Weights of a small encoder-decoder audio transcriber.
Training: 3900 steps, batches of 64.
Rows from block 7 of the audio encoder of a small encoder-decoder audio transcriber, named by matrix and row number. Rows with one number within an expert belong to one neuron, the router's apart. Each number is 500 + 50 x the weight over its row's rms, rounded and kept within 0 to 999. All counts start at 0. Numbers have three digits each.
Before each expert's rows are labels from the 100 clips, of 14976, where the router gives the expert most weight on average: "loudest band" is the band of the loudest frequency at the time of the peak. Only what is clearly more common there than usual is listed. The data: short read English sentences (LibriTTS-R).
# router: slot weights (encoder.blocks.7.mlp.router.weight, 8x256), inputs 0-127
# up: expert up (encoder.blocks.7.mlp.up, 4x256x256), inputs 0-127
# down: expert down (encoder.blocks.7.mlp.down, 4x256x256, transposed), outputs 0-127

# expert 2
loudest band: 250 to 500 Hz
router.4:466474508458518537467511358511420464483445503596498504576388460506493445490530462520429454425474610487433579467474458489546560457435570565493562539517553487489482417470492529599499557523486528560473521579451572535476445490520472484484490510508444471455471541509475463565525482519435457601524508446420481473417475464456458510420434529590555449411372544512497456479622442523505526504448
router.5:487480454457480476497497429544379483404493440534517448499420483551578432562478476454483477512520567471532497440517486457562498505512555534555499443439500589535533417496455447536547476524579536474514474535478448529461475499502429482439572469600502450500470550385533531522492485548505457533529506511477513532474445496468477512428451478568534503392447520532484525445643529429373534507571
up.16:450469532504579427432452535479634424502500434433441529451586492488477513450512498513515447513516539512518460479534429535521438508490567486445466464452473444539453459561507449486557501451543463496546556521464430493492452491459525510495516398523504484537485541364466635528524470436519511547499523520482550489501502469632440433541504469548523442541456381438508521602502421459507504441451
down.16:511469406466498575502496486531435548496467521503595518520432571440574534423552490449552510494543488429457606575499470518505495492454477489473439461526572514444564527482451464479506357582473588510538538505458471504518486501418525504534559572512512479401469399454426492522583464540593518452533449489553526426437538461476454591539430435509406511462544558506590473506476551537509477489527
up.17:546430468535538523490542420481573609476511443566572432352500497432484431529573520522500590526517553446518511536545520543529562501527451469539550528512531564510438501494465490441506394421515556440538507555471560479528612481559539493510486511551483500479473495475469487514502560520495569620454521552451410463431523567475610463540513542498523515385425473487535404483522504468505535471588
down.17:543535527532443557465490535373571506523544572491430469546459507584549517456542394450523532420532418535481557468516498514557506488470398570542500425570433403470508476523507573499487570551509496565577507470471478411503561501447521555474502482533545478432609489459528461511497490428489543487511565440562560583477593509646412468515475512502487547550540490567569481591461504470503423493468
up.18:597632530523478439451487513488509500504556561516504467505470483459504483530419486594534502513584560590486478492482530422546561536460433436592471481600477536379441474443431495436445463500527517508493576551430539481459477484529491498565546526564492408424619454487489493456468465539481499458454460530431495464542506575480451514561421469525549442485486482509482444466558485509407510530491
down.18:501349467545556561509525537486526503413472561510495443504586455450525495402463553473432477464393476466520480506533512559581450430505519571492492327419554443420528505496521551488513453526508540531427490475478459575436422474395472417430513469521505568483481511517540629536414517486518489524529449539527482532521563505486471546460516499492539513571475518606450505546483544512388598482568
up.19:483627465536565434459577501616521404530497524497524517480531488591525490469509541479503467616519516481448401414490494458504449507466513437506450468505488500506466534478440528427494542453484527505492513579504506597447474570510537505476465534409420513515521461575486536563488430481508526463564429466502540439570477451383544469438544631452406536580464517577479543496496516512540492577473
down.19:504419473498478511509396553405553515500506550466460505491522473474505550534588452515499415450429493467584555451647492441499450531497523512474548534388449439468512493508584549490468553511502385511498481470514418530411478452507502524434528533465571440489445559543563493490477602418424485538484514506451480509569515477494397444508530493535497528472519497394524499484478524473511489513478
up.20:593530473541478483551507418510381465603533540529538505547320436478439523478638523521470525598545569550494482501435532558567561588511416441528468485465542487471521527511547513489488490451506478473452483507570527543617552518549573555542459534475437514438547502511495530503543472447467518594556516514500446334455514550429536598483537521457627453622505499434515522519462501542451499580491
down.20:446485474518503518510512561475532508450592542488443541490619521526572545491522455462546521462471487495582467541531454595471528489426560528502568480477439554569536401470458540592650565467497422557595482451460467433512509502497541524481521416456535505424477439579544528548500598563496478475553514503557575543490438536578455454580503477530507559470511578523458523456550478551558478466507
up.21:514477505473609442541516457520460406412496447571592417488495552540485460578521495503402528559554519499447518496422476505527498570533466461602452524444373519466587486552489446508485541504493409480503434478557513492561509513512505481509571411486527488406539435477503516460453467413452478459469525454482516448556527585484487560489499536481504563443494456450553472548508488483468498556491
down.21:460458513486528488511504620490502538556393503540542534469596466511470558437424534563561515405498503483481498526582578460533517425521530526420564431536443499476523515474528596541566444485545582587457540505507406518497436456548383503479447479342468570464440561544467504486512459495488499459524453399463474538412516426580510582482456463496581527515483491541541535468517516583563572459429
up.22:602543439480413460490486452554503480495464499429558462462483517556556503548442477497617585522452530553431498524515548599409458474557461464622513489457600610570535588516433501483531554511472549464495514518492558524510516539536441584559527465495472487441446505509481483520499480470462514605531525534401480405473519568458514520456476542504527410389494553526480410395489566487457453494480
down.22:535486533506563474477492620510535550502534538571537524502518484485397485607469496526415515493506503501493487555481443431484550493401608535490525496568426455359522511504555562514488496567519456507462502505515424498486512417527514476525484509557441522483551535526585517434362526560547450465513454521596532512423542459489469496447535505548508624599463402528480543569472486548515548538516
up.23:510485498498537550496559584383513491520497502443491478483556485582468499425369415516505590572444455476558524556453583564509455536521485530500557524467507569488612468507472520463467478520510472545539482484455507523442453511444478528400401452428593529424477576595564456480508513494495358453540566459481552591556521416472419544459488398519392482464467533535496494561507497425598449462527
down.23:510610602524491504484576445580447425529485499475567453520424463464483516560482530654463467437576636526518482510494449427404454512569500453469485530506491424458468527450499473493476437472549571469409471635585512545424536493510530453548475566533532464474483487541504535505524484475559545548543407532501483498478542473509540377556456529515583610484535510535503480400450503515498551534546
up.24:446508544512493473501549542536585527442484466500528510523575471493521491444453430538470486565459517482446453528459442453591478455455515517587446389528568523432491517510466504491541528495398474493499469597495560507468533511534544415510615528515531511511481381476529489458531584505541440579525469536532523513479533533471551502472522498583433467412410530574527492502526481515418487577488
down.24:518491491419467503427476537457445467553476538527453502491463482475498500498451514531440419349508429518529531492518513497503438537431420536452496566499438409498492450496579509525398495533517521496495559466543373568415428517541484544476398535508515505463501570538537493376435461461518517527443454492456475522454553456485459446445558542444512511498515469531571530523464473445590547524526
up.25:402404510540448474473574597484618519504531484449474502509464516525537448441502395554432469573463508532520454543490474550554516393511559567499450510523504548497494432515529561537357546482463503479552506561438520474417469538466550503437506505445530443478486492539463471506502555485592423474517412429556534488518534444602485460452453507482429595528509429431441465513550497489581501534501
down.25:459496422467549522463436395446436432438582474487482477449380472503556365631522542510534494459542491432546528473463534499458410549548484441458572533435451501517538502395490469479454520434463488446559452514518428520509595511483469573423544479490502488564541454442414561472449471611445551488500507501439440562455564529454505519493493538534473423394527526554494488484397479465496562441562
up.26:510599498486613503463508454685486462508496474475501393474414485509530480572562522494458451592455514491459546505485445441611480499513459514572466482520538536460568465479514449486467481473411482477536424574523503518479516533511524544493612606489452423533581487453507483466430554494465414598498548530469406503590488463490485499467484480568470498395486534502487425475606456439537517650486
down.26:487429547507505458491459545435538576559378542546522563448575523478495501404487517499515442476560542524539527486544508528532547627484544479454550416481435435419460547550570548557624455488526478524431498483517528490520445556542450455540488387399460551498488527543510541466599466504606504492520469448553528520467506534502485424548486452576515470475404512517490570561399509550397532509516
up.27:483440563507459509506578583535509488446517526479439509588612555555472553530540370536385545548483451466507434463524460448464448489494576469446473517560489543608505451553574543522481473500518540477559460514477456544423409528474551453428456472493550529490537595565519534462589497522529455444446427466514459601544531461501512474553550539435491564560519426499523525530583511531531466518485
down.27:474449443561526542493476442469506464548578504522534461501259456550455415595530532512537561471468645504524558587432566481421466504557416491495454645430549501486555527535499487504445514481428511510519501544483469553550571427530506599488598533520447475569494455476477551488470522491519571574540515474425559551454485550586496502488446519460515499434497628448496444458515488454479510504524
up.28:567539398537450461466525479485559416460469474512523428426440557501522541476557514531473511574567513481505405502397504465498430487497504481493490413429452648521455551548491510412542564449527449471504462478492501568501527579471345460524519415468493474507476430474495540566546548506472520525473505467491497509478550502375477483420524504584519455468389476476476521601490555487429517644479
down.28:493453592497476628547546548419540484497477480615474536577589542490490589559531499523523465496477401427553469474656504456603508460440556533462464517487429422383429469477493583548475523562450484555537530535567502542473419570491507533523498482520548541518483563457494421553481507489497487525426450467581520554532486472538480479427507533483594543516510496513591550483474425547501480592520
up.29:419511522490532460517452515500437420484507526475492487442418581488444533521576564456515533461554615469432513513456430494500491414476571549538438543525391513443521507532564512390420421490526445472479427514483479541556466551552485472548480551569480557469555486454542486539421536488516639443504509486504387538670467475571486503482495556584490508521524458384497559479485513511500453640501
down.29:513458423552510497522558498523488508479482461424548501488585437491610574525444503500519442523483425568544576564579430558459575451514547456479599508530507535547549528495511528515530470456504553639498664482498444510465507449477421537389534468399468526501415485513454491538543478471493485537460474497471551507456517468487477500514528463419508487520548523507483537522475479496494556440442
up.30:477460519474495443465445569547605540341511482562524547458561553611608461497447521524493519499419474490523598516484571514469532538470533461572519464420478707576567424504452476574481467522460490497547551552474489526446493510511524454474454411453540516596449408566504481496545536483475498419557521525449504522565541456451482427510512533454514456453466461562483480441466540477475548504494
down.30:493470611500544467493462447486542523468463409587577494545500438435388561503529486632517563483586574463497423466570487491477544552409513479498462617523419405412480541424501628447449568529446515452525439472468533520471522538570497508570548451496408544446499551440422502508407531497465493515461412470580511461444480518482482531383438449527576553510567551461497553479491488411552440525411
up.31:540539485482580416453490491536583510535526417492487417534418537476497490567470488489474443566454552490499434547432413561466490445542401520552453541522445561517547415457482503475450485416438466536454398531514535533419519472444504604426626605469554455530579419435520588501437502567509509599550571479475438425513509529535508553540432449593572438456459511470490419572540482508503399497482
down.31:468467519526417438406533608570451527480452534508534497498568499501449563434494506422522480496531401499535481451564488515519520473497582490470532512435511412540449547507527539490554466542527542494422522547511577513524527506548419423492552370467491604451497518504532526519576416436522477412535500472572504532517418478511397400424542504500495480492497510589494590482445475455445475511420

# expert 3
loudest band: 250 to 500 Hz; 4000 to 8000 Hz
router.6:499545477483516527512476455436431475590529387550508585416322502427434446548547509474472468479519607543453448521530511519546556535467485518488534450517581512490468555515515498552510506513531504488462533506505564466496506451501508479490521482514574544560539462464559524515433488530450562429390463508585456510516496485531457463479502572502476470450435545467545529594482493484521489537539
router.7:581496627451475449540517618486483437472534557492473535468487477446564502479477516557544452499411433504487549513523523502489476589452573507459547429480424562468564497471521449474553522495512455533461399548523523466475555525446514468524460543500491509532575441531539485556555512514463528462500583517529428401445518550464554451492535495508523396521407350535478559649518545548442486526574
up.16:483547480523403491511540547539517459519502475413557553467568432558483447494560585487482464499533484514461422476456503510529516493521508474604477538469531478537537493460529520503466564501507544542544463552490460553579583457469394574486530408593513495468507536545449525484513503535525446451501494626443499446477542565391490498413365490700463459498472471576478448479574515527495493545468
down.16:486444512485622432514538437481591571500504551484444493487396592520529455549441548484456486430498483594455459491500496477458487533536462559373556422471452588505452501631419563482487491499538523435483540523485541476405488526565564491423487493506390499500503581509433502510523482451565495541531533537491522413546457426538479431471578519454606505498570541521528571512590466538450476513471
up.17:399550572516602641487471494520418550490515529526470509556435532499503488425528533537529544490531510478484454487562635525468488520477520467428539501527596516497483523493512472535438478529556423523493487515501559469484495458490621497569432606530510510510414457566529509522456545549540551454444475441526516459595518547468465499509525693381417581444490526453504512524487503500609478475585
down.17:607494464485353423413432523422552455519477438497549404514594460544556430592448368508514458478464558487541553473529498530444473456576561528513513545502470461523512466484401508431510562519430445450463484500499502534516514547515374473470585438474551572524460535418490542521570507512437477553509429514448474556494449453502476563498451526582578421452503473536502445438538483543482469522368
up.18:442496651480496510469527555573421433597459558530530605487514471499477518457571546424516515458462482546477507460443566473422463460486491546504478517546585503552492535460445489386468469486487498424483501447592491502546485492477435425525413388463550542509356463508525450486551469458421652500536455511514548589487537441413590509415625519470378402563515481491498534497486486564505483431481
down.18:590493464462463493541504544454537503397516402453549532633489468512488489522463467537401525553517517461402462517497499446540445568562528482587373466495563552559640463472565479505473479589473440522512452474428497507561427550552447538458556615509407441536492594504435487530495510452451518504513574507432442482475505503547440524600382440462539539491486589466499434466470519557493539547583
up.19:522523469497408415531502607514449551484454416397549452466482462531486436474554533550483462548463468467493487486422454494528516475521492506562475499475553532502516461477506481461489567509451496489511420508544499526590519571532413540468488415518505567334509511592527513522472523432482513478448490555501449477469500599421476461503364434654501436481484517610485493457563499502403503564495
down.19:406385442451542555517516465510616483464509564538450566560408474437520543571467526482533467462476539563535422472511463476489436561498450499450550426525481521595533449561481493531480430433506467484467514677567464403424474520452539428439552410457415525545494537396409458510497471495478487551483434415457551537553458380502424510479539564481497512473522490473501539557447426559545515482501
up.20:590536451492399376527530509406575522430545424472539408450514505517462515441460456474499567475517519470495564490409371509471531510562448453609505472551395519466496532509461483448513538488504558486559515526492437497492517542511434531497549524519465473547504515321494489522560435470502504487476543490499547526498448491481528581543536408493595460556471512491465499461444486496483466516440
down.20:507500554536560548533383543541463508472443571519502572348508514473522438490586532452506500561444524491512558433645498562504539498451446452498605456477525463510424515515590423606516470478491445514548553402496593478429536430519536507484458472506498554525520450527513445490443479458555497521517437554506435540492568539535440464422513518464467534477439489450535488558546456487558424442602
up.21:607519447494439452526513577498501532375511425414462470361520516463476427424463471479519552427419436485518492499465435574530528470440533482488532444457410548459541505420453484490568545523540514514464449497504462564554548540520393492487467389481527575517434483582509481495589565468417463488498557562514398494467441637505492368550402526608520423520486489571529482545521518494474520571486
down.21:492434569549577507540475478562591429600513622542465453569443517482514534548413505450539611509503559559531514508499477544472467529528484549492567527517497456526489539528541480559534542393440538621529543526411489480507487513466534482516532519451471492549528422512474444486509569450551503525528402483440499487601536440479400505470531460544414575453560529509510497476536510440584437559551
up.22:444421500511484449515475607460413471553467558508589626473514497497497542529580595485527381444495476520530449440456593494495562499503515436497509489469541520485513432489518531475529507534474439536539539432514477575586543493521387467501503363499493537393444492566503400471526451515581628483477503601453553486481558472353476501456427516588484423520482472473490486494448451476487450483486
down.22:499497520491561534588517458451593531471481527418492497611503535478491443475434519434393562488431501509445535507546409484527495541503496595563442535442418640485460493570432626534561493524536523540411536573522528471461455459501568473459495503558468448572494545424444567575558445519459478498541543419474554482494427492562530474538481472456545573593495486524552505504472558512487504533476
up.23:480485580471416416520515523440465427485442562559473535581528558500424495498497575484419516536508393486503472403413502483488442442469524564421445504468474541474486485433592529374506492440499466528498347562518516473455531526486468598514494395446505480361566558549505535531558457527541564598484406468480531509456532507344506539423514424659469495514479474431487483505571533501514480556523
down.23:495569457552535541601420486505551507563547469549528495616493505522533454519512522493420499554550492544480504467573408540477490539508513546454557386501456498536522519523406565506562510603516447427456566563573487539501495523560462432454512420513477472537516435470486504531513497478495466447502496423533422508546504514447479474570522523443574551456543586496477545534511504419449443478482
up.24:463478503532519531460402552459599434375549522516491519458546484485461421520501434501506504537509505471554336467493481516553523502462493519509410438616420572515457502507620477534444543511507480575540525513449519561512555476545500455456507527530507577613511510514457403517465602491445467508507517551505508500536487540444383428498509607396498550532406464471473433536491465494495534585558
down.24:542495563456491419466467501464481496453457521440527450413470590483578501504407568495558501472495502575550624475529453522446479521509515519505561536399463557381536502530391385402532540455523559435502472485493485495480519499518539485561472416542548488438490464514493562508517465552462515514547553487505524497486461453492545588489566525523591426417514541426562480494498609485511452556430
up.25:579505419501532524491513301522674548454534510507493442516492381474486450512455384510479577543543495517539453483530396549470442508553530527513547489480525438511527520569475516587503495532473614523454557575516547552536454403458606515488504572512519410513605493449506489477509436496449507506475536490524538495458465539522521530528598479394506625549535537582505457611495438506472499514522
down.25:510588499454500528571470546418451473491532511471449513408518583530490513421593523548501505515504447447511488476507543440560475440516453462445520561476487489429484513441533560392501437483497516517587521432561536475497468499570485658516475482526565503489500394538607515432446568547631508510438508517581465526429504491565614452496466477564513378505505576496514526414517474500496504446604
up.26:475436513502486592489517372565407483456482474562477549475415564509644529564438462504490524595482595513414496509582477518451490444497459483481515468536469500493523510528457472464587472438560415438483507451513465523477471467488600426487502542512470561505437474452475413497505441490571539543529527442544448533491559440489488574493591492463570562491558460578486470548477575438493481527541
down.26:520512585538345514486456554447540535460563490549496498511586426546452554388520554565470522520442511432499480517439529449585604574450613509519539621528498519529466552489529517465501502541525470550514525492498472497532547419515452518595466495482532599449544498479561473537435511450454519438446528428446524420478459570604545576464478524503467527471490506440442594478514482498428492536529
up.27:445506571481527477483514591501368422551500489471559389491458567522436538497485491525486550481510477537518499477512510515491537481529459489464456429538561529481419478515464509414481485441483432508545394492620505502507533519512499493572494577530476484447462528523479488432409522497556480566473521485470469478606489432448497488446443435568500556577588517415494528526540535526553487524525
down.27:572499555497433483480554457458586521469496531522460600563580436509499448492536488482464447535456523374493521503514548483512472462517599585479546390438417548550604465502478466559503502514510392548487554560526494477537509522527493339475562454503507551509527523514487509467577490649468486502490449483473502471514490507480445517546491530421491468501502407516483489560478496548409605496426
up.28:518484544532423524427485577540567435483537579567491534535593579525467526493492573466478580524423456446505498572401530531462450457447485527442444459446431493485480492480491537352486429458507388533516517487484520530544472597501443545548374355446561578463526531457530513487542447523549581477535416461443481532561493480547516424396499461560449440542513446468481540436456521473547468526522
down.28:496443551563502427512486530516505623500514504470529496493456544499499587527494505482490543442549516500460476427500464553528545516578545407568558527407511567431557551446493458545557508527450547542477492533506434527519551515469556459512444587525507448475531491485476531559558369491505493490469560524510495459470491496327524549537505449409556497523416571452518452534560500503495496487550
up.29:512543568491574481468525479629532504575471576532479547454514449459517455510516457453515486504519526539457385472465536507472470491533522516487499471548482527533502478564454516490487425460475439478470487535552518464452521417422568391463544486493547541589468444441475448435520414525562486564553480431497531485390536546455514586460603480480509482513511444509494504565599474468488467522491
down.29:581512420556456521475502485469488533547542494491581400564478486509476431521442500541571504508530450446509506455491505441575451438480504594469523527477450502499402548488504578502474538540500497507536553384461457481575479587548458548558451469480460529549533471523550550513490569484432475570499522500530380403520557482545555496531409450485503430497501549559508527431514542464524532516470
up.30:554503388504515458477502414474672546476526478408492342591496502492533459551411435496476547555528515535538472505522415498471501472515511570529568541528459483475508510509530522483496494502514612482496551516398443455464464510481650570449466620443510457459591485409499546487494458509482419511468514412517441446496466504568450592611496441392575516518539555523533493570488572540510526459478
down.30:469515569465482444538525555461387500512495537550478636400583548457489491421617458502497408492554503464563525457469584497588500401532513444453417522443511425448476553415538547507500491438502465499575512551567557478492501455568441488545450441537501566544525477539516492513437554465588541526414456633613566556476501530457563436439462565542426507446477468523492469486481422463463528450535
up.31:454445441541465479457456474539433421567480527470579523573455496532477547582525441505515494531469519533499461480508449547407550477513431534446538485483573394530585497517508513560478467485457536489482562464507493527563469441502503412451524553411477585387562444546510381462612445550575530500565479513490539588459505403502507573447629445540518575564656475486467515525495442493514503448447
down.31:479508602503498447611493507430547512453484495475438526518561527394442475362599552485464533544463424477556528556472479500537476531501532450557480544446416605423438533553491520478533501482540520560583548496483535469491393483478526616538496490581496425580500444463501589472464444492466533486478576467544557401503467575503611470529499468478562522474407498487430460552422511506448476465605

# expert 0
loudest band: 500 to 1000 Hz
router.0:425461553535529528547500487484497488521511463434486450464465568441534500440534528449534559563516477486477628475487410486579471478494376489531475396519421559449435561490465506464533535470544530470489437525499505489538539481517535507455485503520617409445575450460488576491464446463541498458474604533553571531520533517512618461513436493457578439571404495435495468554488457500441447471443
router.1:458511549513385437492544390515452500576539444470517384569547463468556490507436442454532545507637539500515391538424409493544480548559486529499484509517410474545426554467452556480511494467541541518462420569480566505495524577541468543514506589490570481499457528588536444542469510587441440480504489487499455490513515544486507548431510468556546561647425591522546508429534500504564528460429
up.16:562466471551494446585507517494456513484539536506553458473506499511498383526587546495547435507575450474619425571552525538453580605537550480517465502444506451473478553449563445550474544427420454588521464565530503467473485486482498554546574477592548486560509434480502528586449465474488619603530531537589538434480464608467592431441467501548523409516552484580493468448634441348481503545445
down.16:582546483512437500472468580592502429447415573473559578549491436580455476481539471513501530525420484554539477509546473479446483490487541560458537514462499561478494552539507573529525478511591499485413519512401506548456413555506476467555571516460453451439437625507403443559564416591545435488553446403423483430591510482544387498517494501538537584504475451499572563423492595436513540537437
up.17:506470479583449503509419549458400489462514421538499495532470580550499582465481373476462503542516449512591516494552534626339531497503544496547521528510550386506521510495451546566506509568533526472477461438436427482445467552388538485376516468468452472451564525402543495512486503490537449405458568533458507552533478441503433463564606507463490599550587405423485533533525497502548545501541
down.17:474533573518566430512558463523504497475408608443481530416456487511510546534534511569581446475386592479458479592523538438423521468575533571479454503566462478572433574604579559584497629538504440552444423495541534488483567504492479535541522536569463488555491437443550572460481490547524517522407429545540600477523609581459618461512347586503494427483486513534563512438461495548517470452499
up.18:534589571482564452516458519510512530508540547599527574382436533496509542459429499468524505461465512544478569537541588412544512527494506429514474465541473517520557564511445483479495547501431373418513557484569506485505497471424526457468507518511537576557531439506451546502487453480502514486507583451538678556520452519563551542452667553433517397440562521480508465423502508462424509410515
down.18:522423492569527491437483453451516454447415532477492467497486470549502474569464453491470564483592522452548483415538577540449440505548480554556429450403451427493468423497531505510573638467498571514574463416483421490536440521538431364473521450482534436531458550459499467564568520480476516430496450493420440556456529498419456523480510499523449598576525457474506452534423482473579550613456
up.19:466512537539419564510499438635513517400490569607527531557490510502569507523563513450562513510526465530522415512547568451495498529522565453465513536511434570574419522535471538523516509507517527521472487550611431526505534436475471551489489450491485536431515498453459482526458513528396624374540492575533447551445509498493413426416552478493448502506483501567568506539476525531545471494600
down.19:466471421479452435471480477464404505577565500501563501493540448514419554462487523514433510504582512558436515545522513600539453489593501427498475509459485569490512564515486500583483445476445524539511518386564507485580527487474439422489442503450530567474525541446565492503520520473530478592511492443537540467453511536552464598501509495528501472481538498464516453446434509520473564501523
up.20:492482551577614587468485511442476415433461446353462460500479502520520487505512634471484523510557424498482504507441484514497517469546500458558429559465521494581588462590494488414489483434448525431537493531569494558547484530528467533571610386493465455530509475560449468496489483522568520441503481524430556370625546555422537411470428501510407473537576486518481543457544592512493465603508
down.20:557522516501471528439460442658454503549491520490451479523515442460554436498494483526507517501429553437493469499487416429512620462409490546502617480453526441483513516495510587497396511495498525506467559437386494500490531481475491493534463576493435492419522621479562426528545503533486450518493479514555460503356404382634470500507551490379512471542501533553604479493593506597522538533507
up.21:547570480502472489491453442555529559551501368448498431474421526549489433486483518544465507488488520472495405490424511517513555551472534516551461500549493447518389383460492484482468462517556558494429447515439474538523509534581492523518443536504523451459500527482513535541427563467537436534491500511474375473431507591447432515495300500614482537530466509559511478442465531495547515463549
down.21:448462467494478467540494482409538502395568570595464553407577581441389569591484473447447485481478498413377644516557506527450472498491506517498512498461459505571555515463477517555481475475488461527518542442555472538469520517484523429512510434522479485425521502486431493461515461479542474445546448481582541503529537549578526516509574508467566419362499566497437587418463512532506514414465
up.22:549441547510500479473558436595503456655514534502541564528535470472483498556509380487582421482537612479478529540526460459565511544511439529532521461490521482539419555449471513474418499485394483487457481544494508500434482440450549510462542609567444509445452549551456505449468511442572453581479544468532566401478420580645564583495613508554527512620494479451520429518572436436447464503460
down.22:524521467521484485476527574472485438471512510541539435441533433511587480451514436549438587468463384576513453501541538636439511480515554448467580537476539571453514505501478554543574475495588470537412565381532495528555489476525447520483492450382504530518501543575538481521575395470438498490469465490405400514505520513404405472539486432502447489450456453546502547542438527514592567447499
up.23:492453515536484491448545406543565474497434474419545442441511522526552467525550608501495495522521496390535451510501492505555445557512449480558494513485400460485516496565396434433528487462495551479500509532495445517482485600496447521473631356506520490527502445496496528519555466408532479539498534511571483515533558511473549433516466454670465496592446520610501477505617524491499454612511
down.23:552439471529428523528446625474489489547513495554482489584479416526399493443461435553507501484458464522549524433523488571454565416505531537441586526473555596505549496512523558498439520531533443488436565495521518490509522540512529510519437606391432480494592509526465476577486429540497450547534410476446530478506543425523318593465533413492528527504592464521568522473460576435535522436499
up.24:479509446455515521496466486487461514472509554653570599518408458501451492477478552470549441451538466543511452487553582473414513560501537516473595462494476607525524508521545503606506583595603493543530612527510438537509450462482532446589431496489433504558468478527486450486506520455473555469536499423516537616416512490518485531458668499502501478413589481425535486463422539532466491379553
down.24:505350585487389508439564557459488457578517489498487465479552482478462525489509492499446459513545428503434453498500533570486522479568521514504358504487529424448462545562611565535518528508544523580541408469410597525505478526491518489380557506514512446438516423441567505516534578523504477576521485484556461489509504519432438541478470495509424585572439479515487537513518532473538491445470
up.25:571503500566435433583468464520517504580501489383531437443394455476488496513518517464502499477504500531487486569389442486561508577561513514482494548555485480529453507509545487560497510458537504401481470453461479501514531512501446547546542500489530486480524504377504560499404482522533555542556550475503488488422477587550470591479498430600558438539615509457485497400571455490483509566503
down.25:465440518428464560551540579459443572358549566586450505541568532603407515561511452526532478461571428433538574457609481563478425394479532547470501431437480516545562466499441531451480421487494531454454597443402545544480528554506473519454545382464411420575522424552425411527589489567528489533416483500507517512461488445429517416438506525507483490445492504549471532547394498508528499484419
up.26:446463515515514510481484567458618517525451460542484540444494506517462499511501449495485499593480439563556479542540512496475497448470497465508529424500435405526490537495532531558553511531493463563493512477435458458463467450485491462501527569472473524490516408582565400504505519559502500517493478441487582536546518474523491444543551572398505552520522478504528557591452504542484530480559
down.26:569530498469539500487572468520509426476542489527512509601450406445478440450584497537477495473522542448557448498446586474443502560511526385502533462482563528509524416474514513463474601440545431437646489505530518520524584438561475601412485477516486441543498556482520590445536535501493483571486548505476484417509456517501502606522435525587460459484546557566490467487474553440502497499478
up.27:469493491472561539560490541507516450485542549452549357442449531493513453504556553450582556456520467581427471510355523489548437497512466489541495457505495510467452549499563442417477576467511518431480409530543487484561533480506468478542579473525559421506512496491460498513415452405537501511571571464503521387509557569532515538373431473504471588506480528538518505508493492451535503556481
down.27:560422493585397435460477528472453510511488477599471516538528462562456538469543480530450431548557471472510500479671547552398501549503568486526530446476518456537569448498528564514520441477559471449470628450502473467497493547524453480430477477404398559460483615408402444592560518547489495552574447479481493497427493480455464506484545503499539439507539488442474645435441494518494535433502
up.28:553520414499503552479465433509562542527476471390546489399526517566532407543586559540497451442590572505521411516430543449537441556494401466438465494473402336408501426502579475453557453448501506543537499542453442445457423490465466528486480530548515559555561459511533514550447530477554477511481503438504480631522459607445427523549381515455562531429435557500533500458591499432555472465513
down.28:395500519491508550478547495564451542646542508529542538499559518442487501494528452429491433455535529551579518465603516456404536500536536530562430485533536530492566570469501428565611504387501467462465543490532501507516508455407499409440474511475531621407605459539446481551513471423501516456489447465525512430525564469511534513501532512514528561525514476515393545473485513510494623447566
up.29:433562486546369446518514444506559526423507444435557525467536530464532425523512551547571527618529545501435395467416526474401457485482576528570516562516536520533432497524438477437451554479494524518503502503492491553518487511530370506424541498554548530575564462512530542568439485465539532516470507501469489616600506589392495477494288498624399583448487500550527470563553474523576542502521
down.29:534432517504614509438426516478548504497574517502440525525535471509395505501480420471471396392489502482518572544574485483524525515469507512468526413546419503424489535431522523534467479546531450535398551457458521532480501531545588504529451511477487532493472558550415505440535550543470533431520467472516495493384491377552483582437563580489581480597563540438546545426487497514507578515428
up.30:498515487538472499512495521512556473384507501492504459373515548491528493497514571561451605526482496524501423505546494529471489513525486497512601445576506561468469479512524517437518508467533575509504498471500466517512492528529473576401583364546507524463490487503503524514511521425500544458534510534494503530563496530322479462526481487481438515471455497471569524575548487508496544464435
down.30:546477536461541549568531436600483502598516454474431476548445457493453482532485503473586423487515517484559507528466420394571567450428474534489549521468509356469521526367561492496449489611507399505441514510477439531532456489558527523576470551443550559498553526481480508543409535626467486494487448424576431479464532461606509525500531458507549495622533541458502500459559483451500515536548
up.31:484432571522444501509451446451570553542479494506437531574622513514450568475500519462562492615501564547528474419553548471532484431413519533436528515496512569490558482479477587551470424486507507493518542493506484504399428428470595495469516603451517541522420514523457423529568500493453582531468401444544505453573455387547480479564612519421434551562592437480437472599451474517599497539505
down.31:495506502469564489409428488515440469393557467445514457507424516467525499524525521519485570414503551464523433596456566492542455490563500489525506511497624538462498478527551493438492615558433487545531418555440554447560506447554512553397547471602541492526520476438534572447443488540528615547549557499481551516525486610496598465467391547544523491438465540470533327576525456522418441556523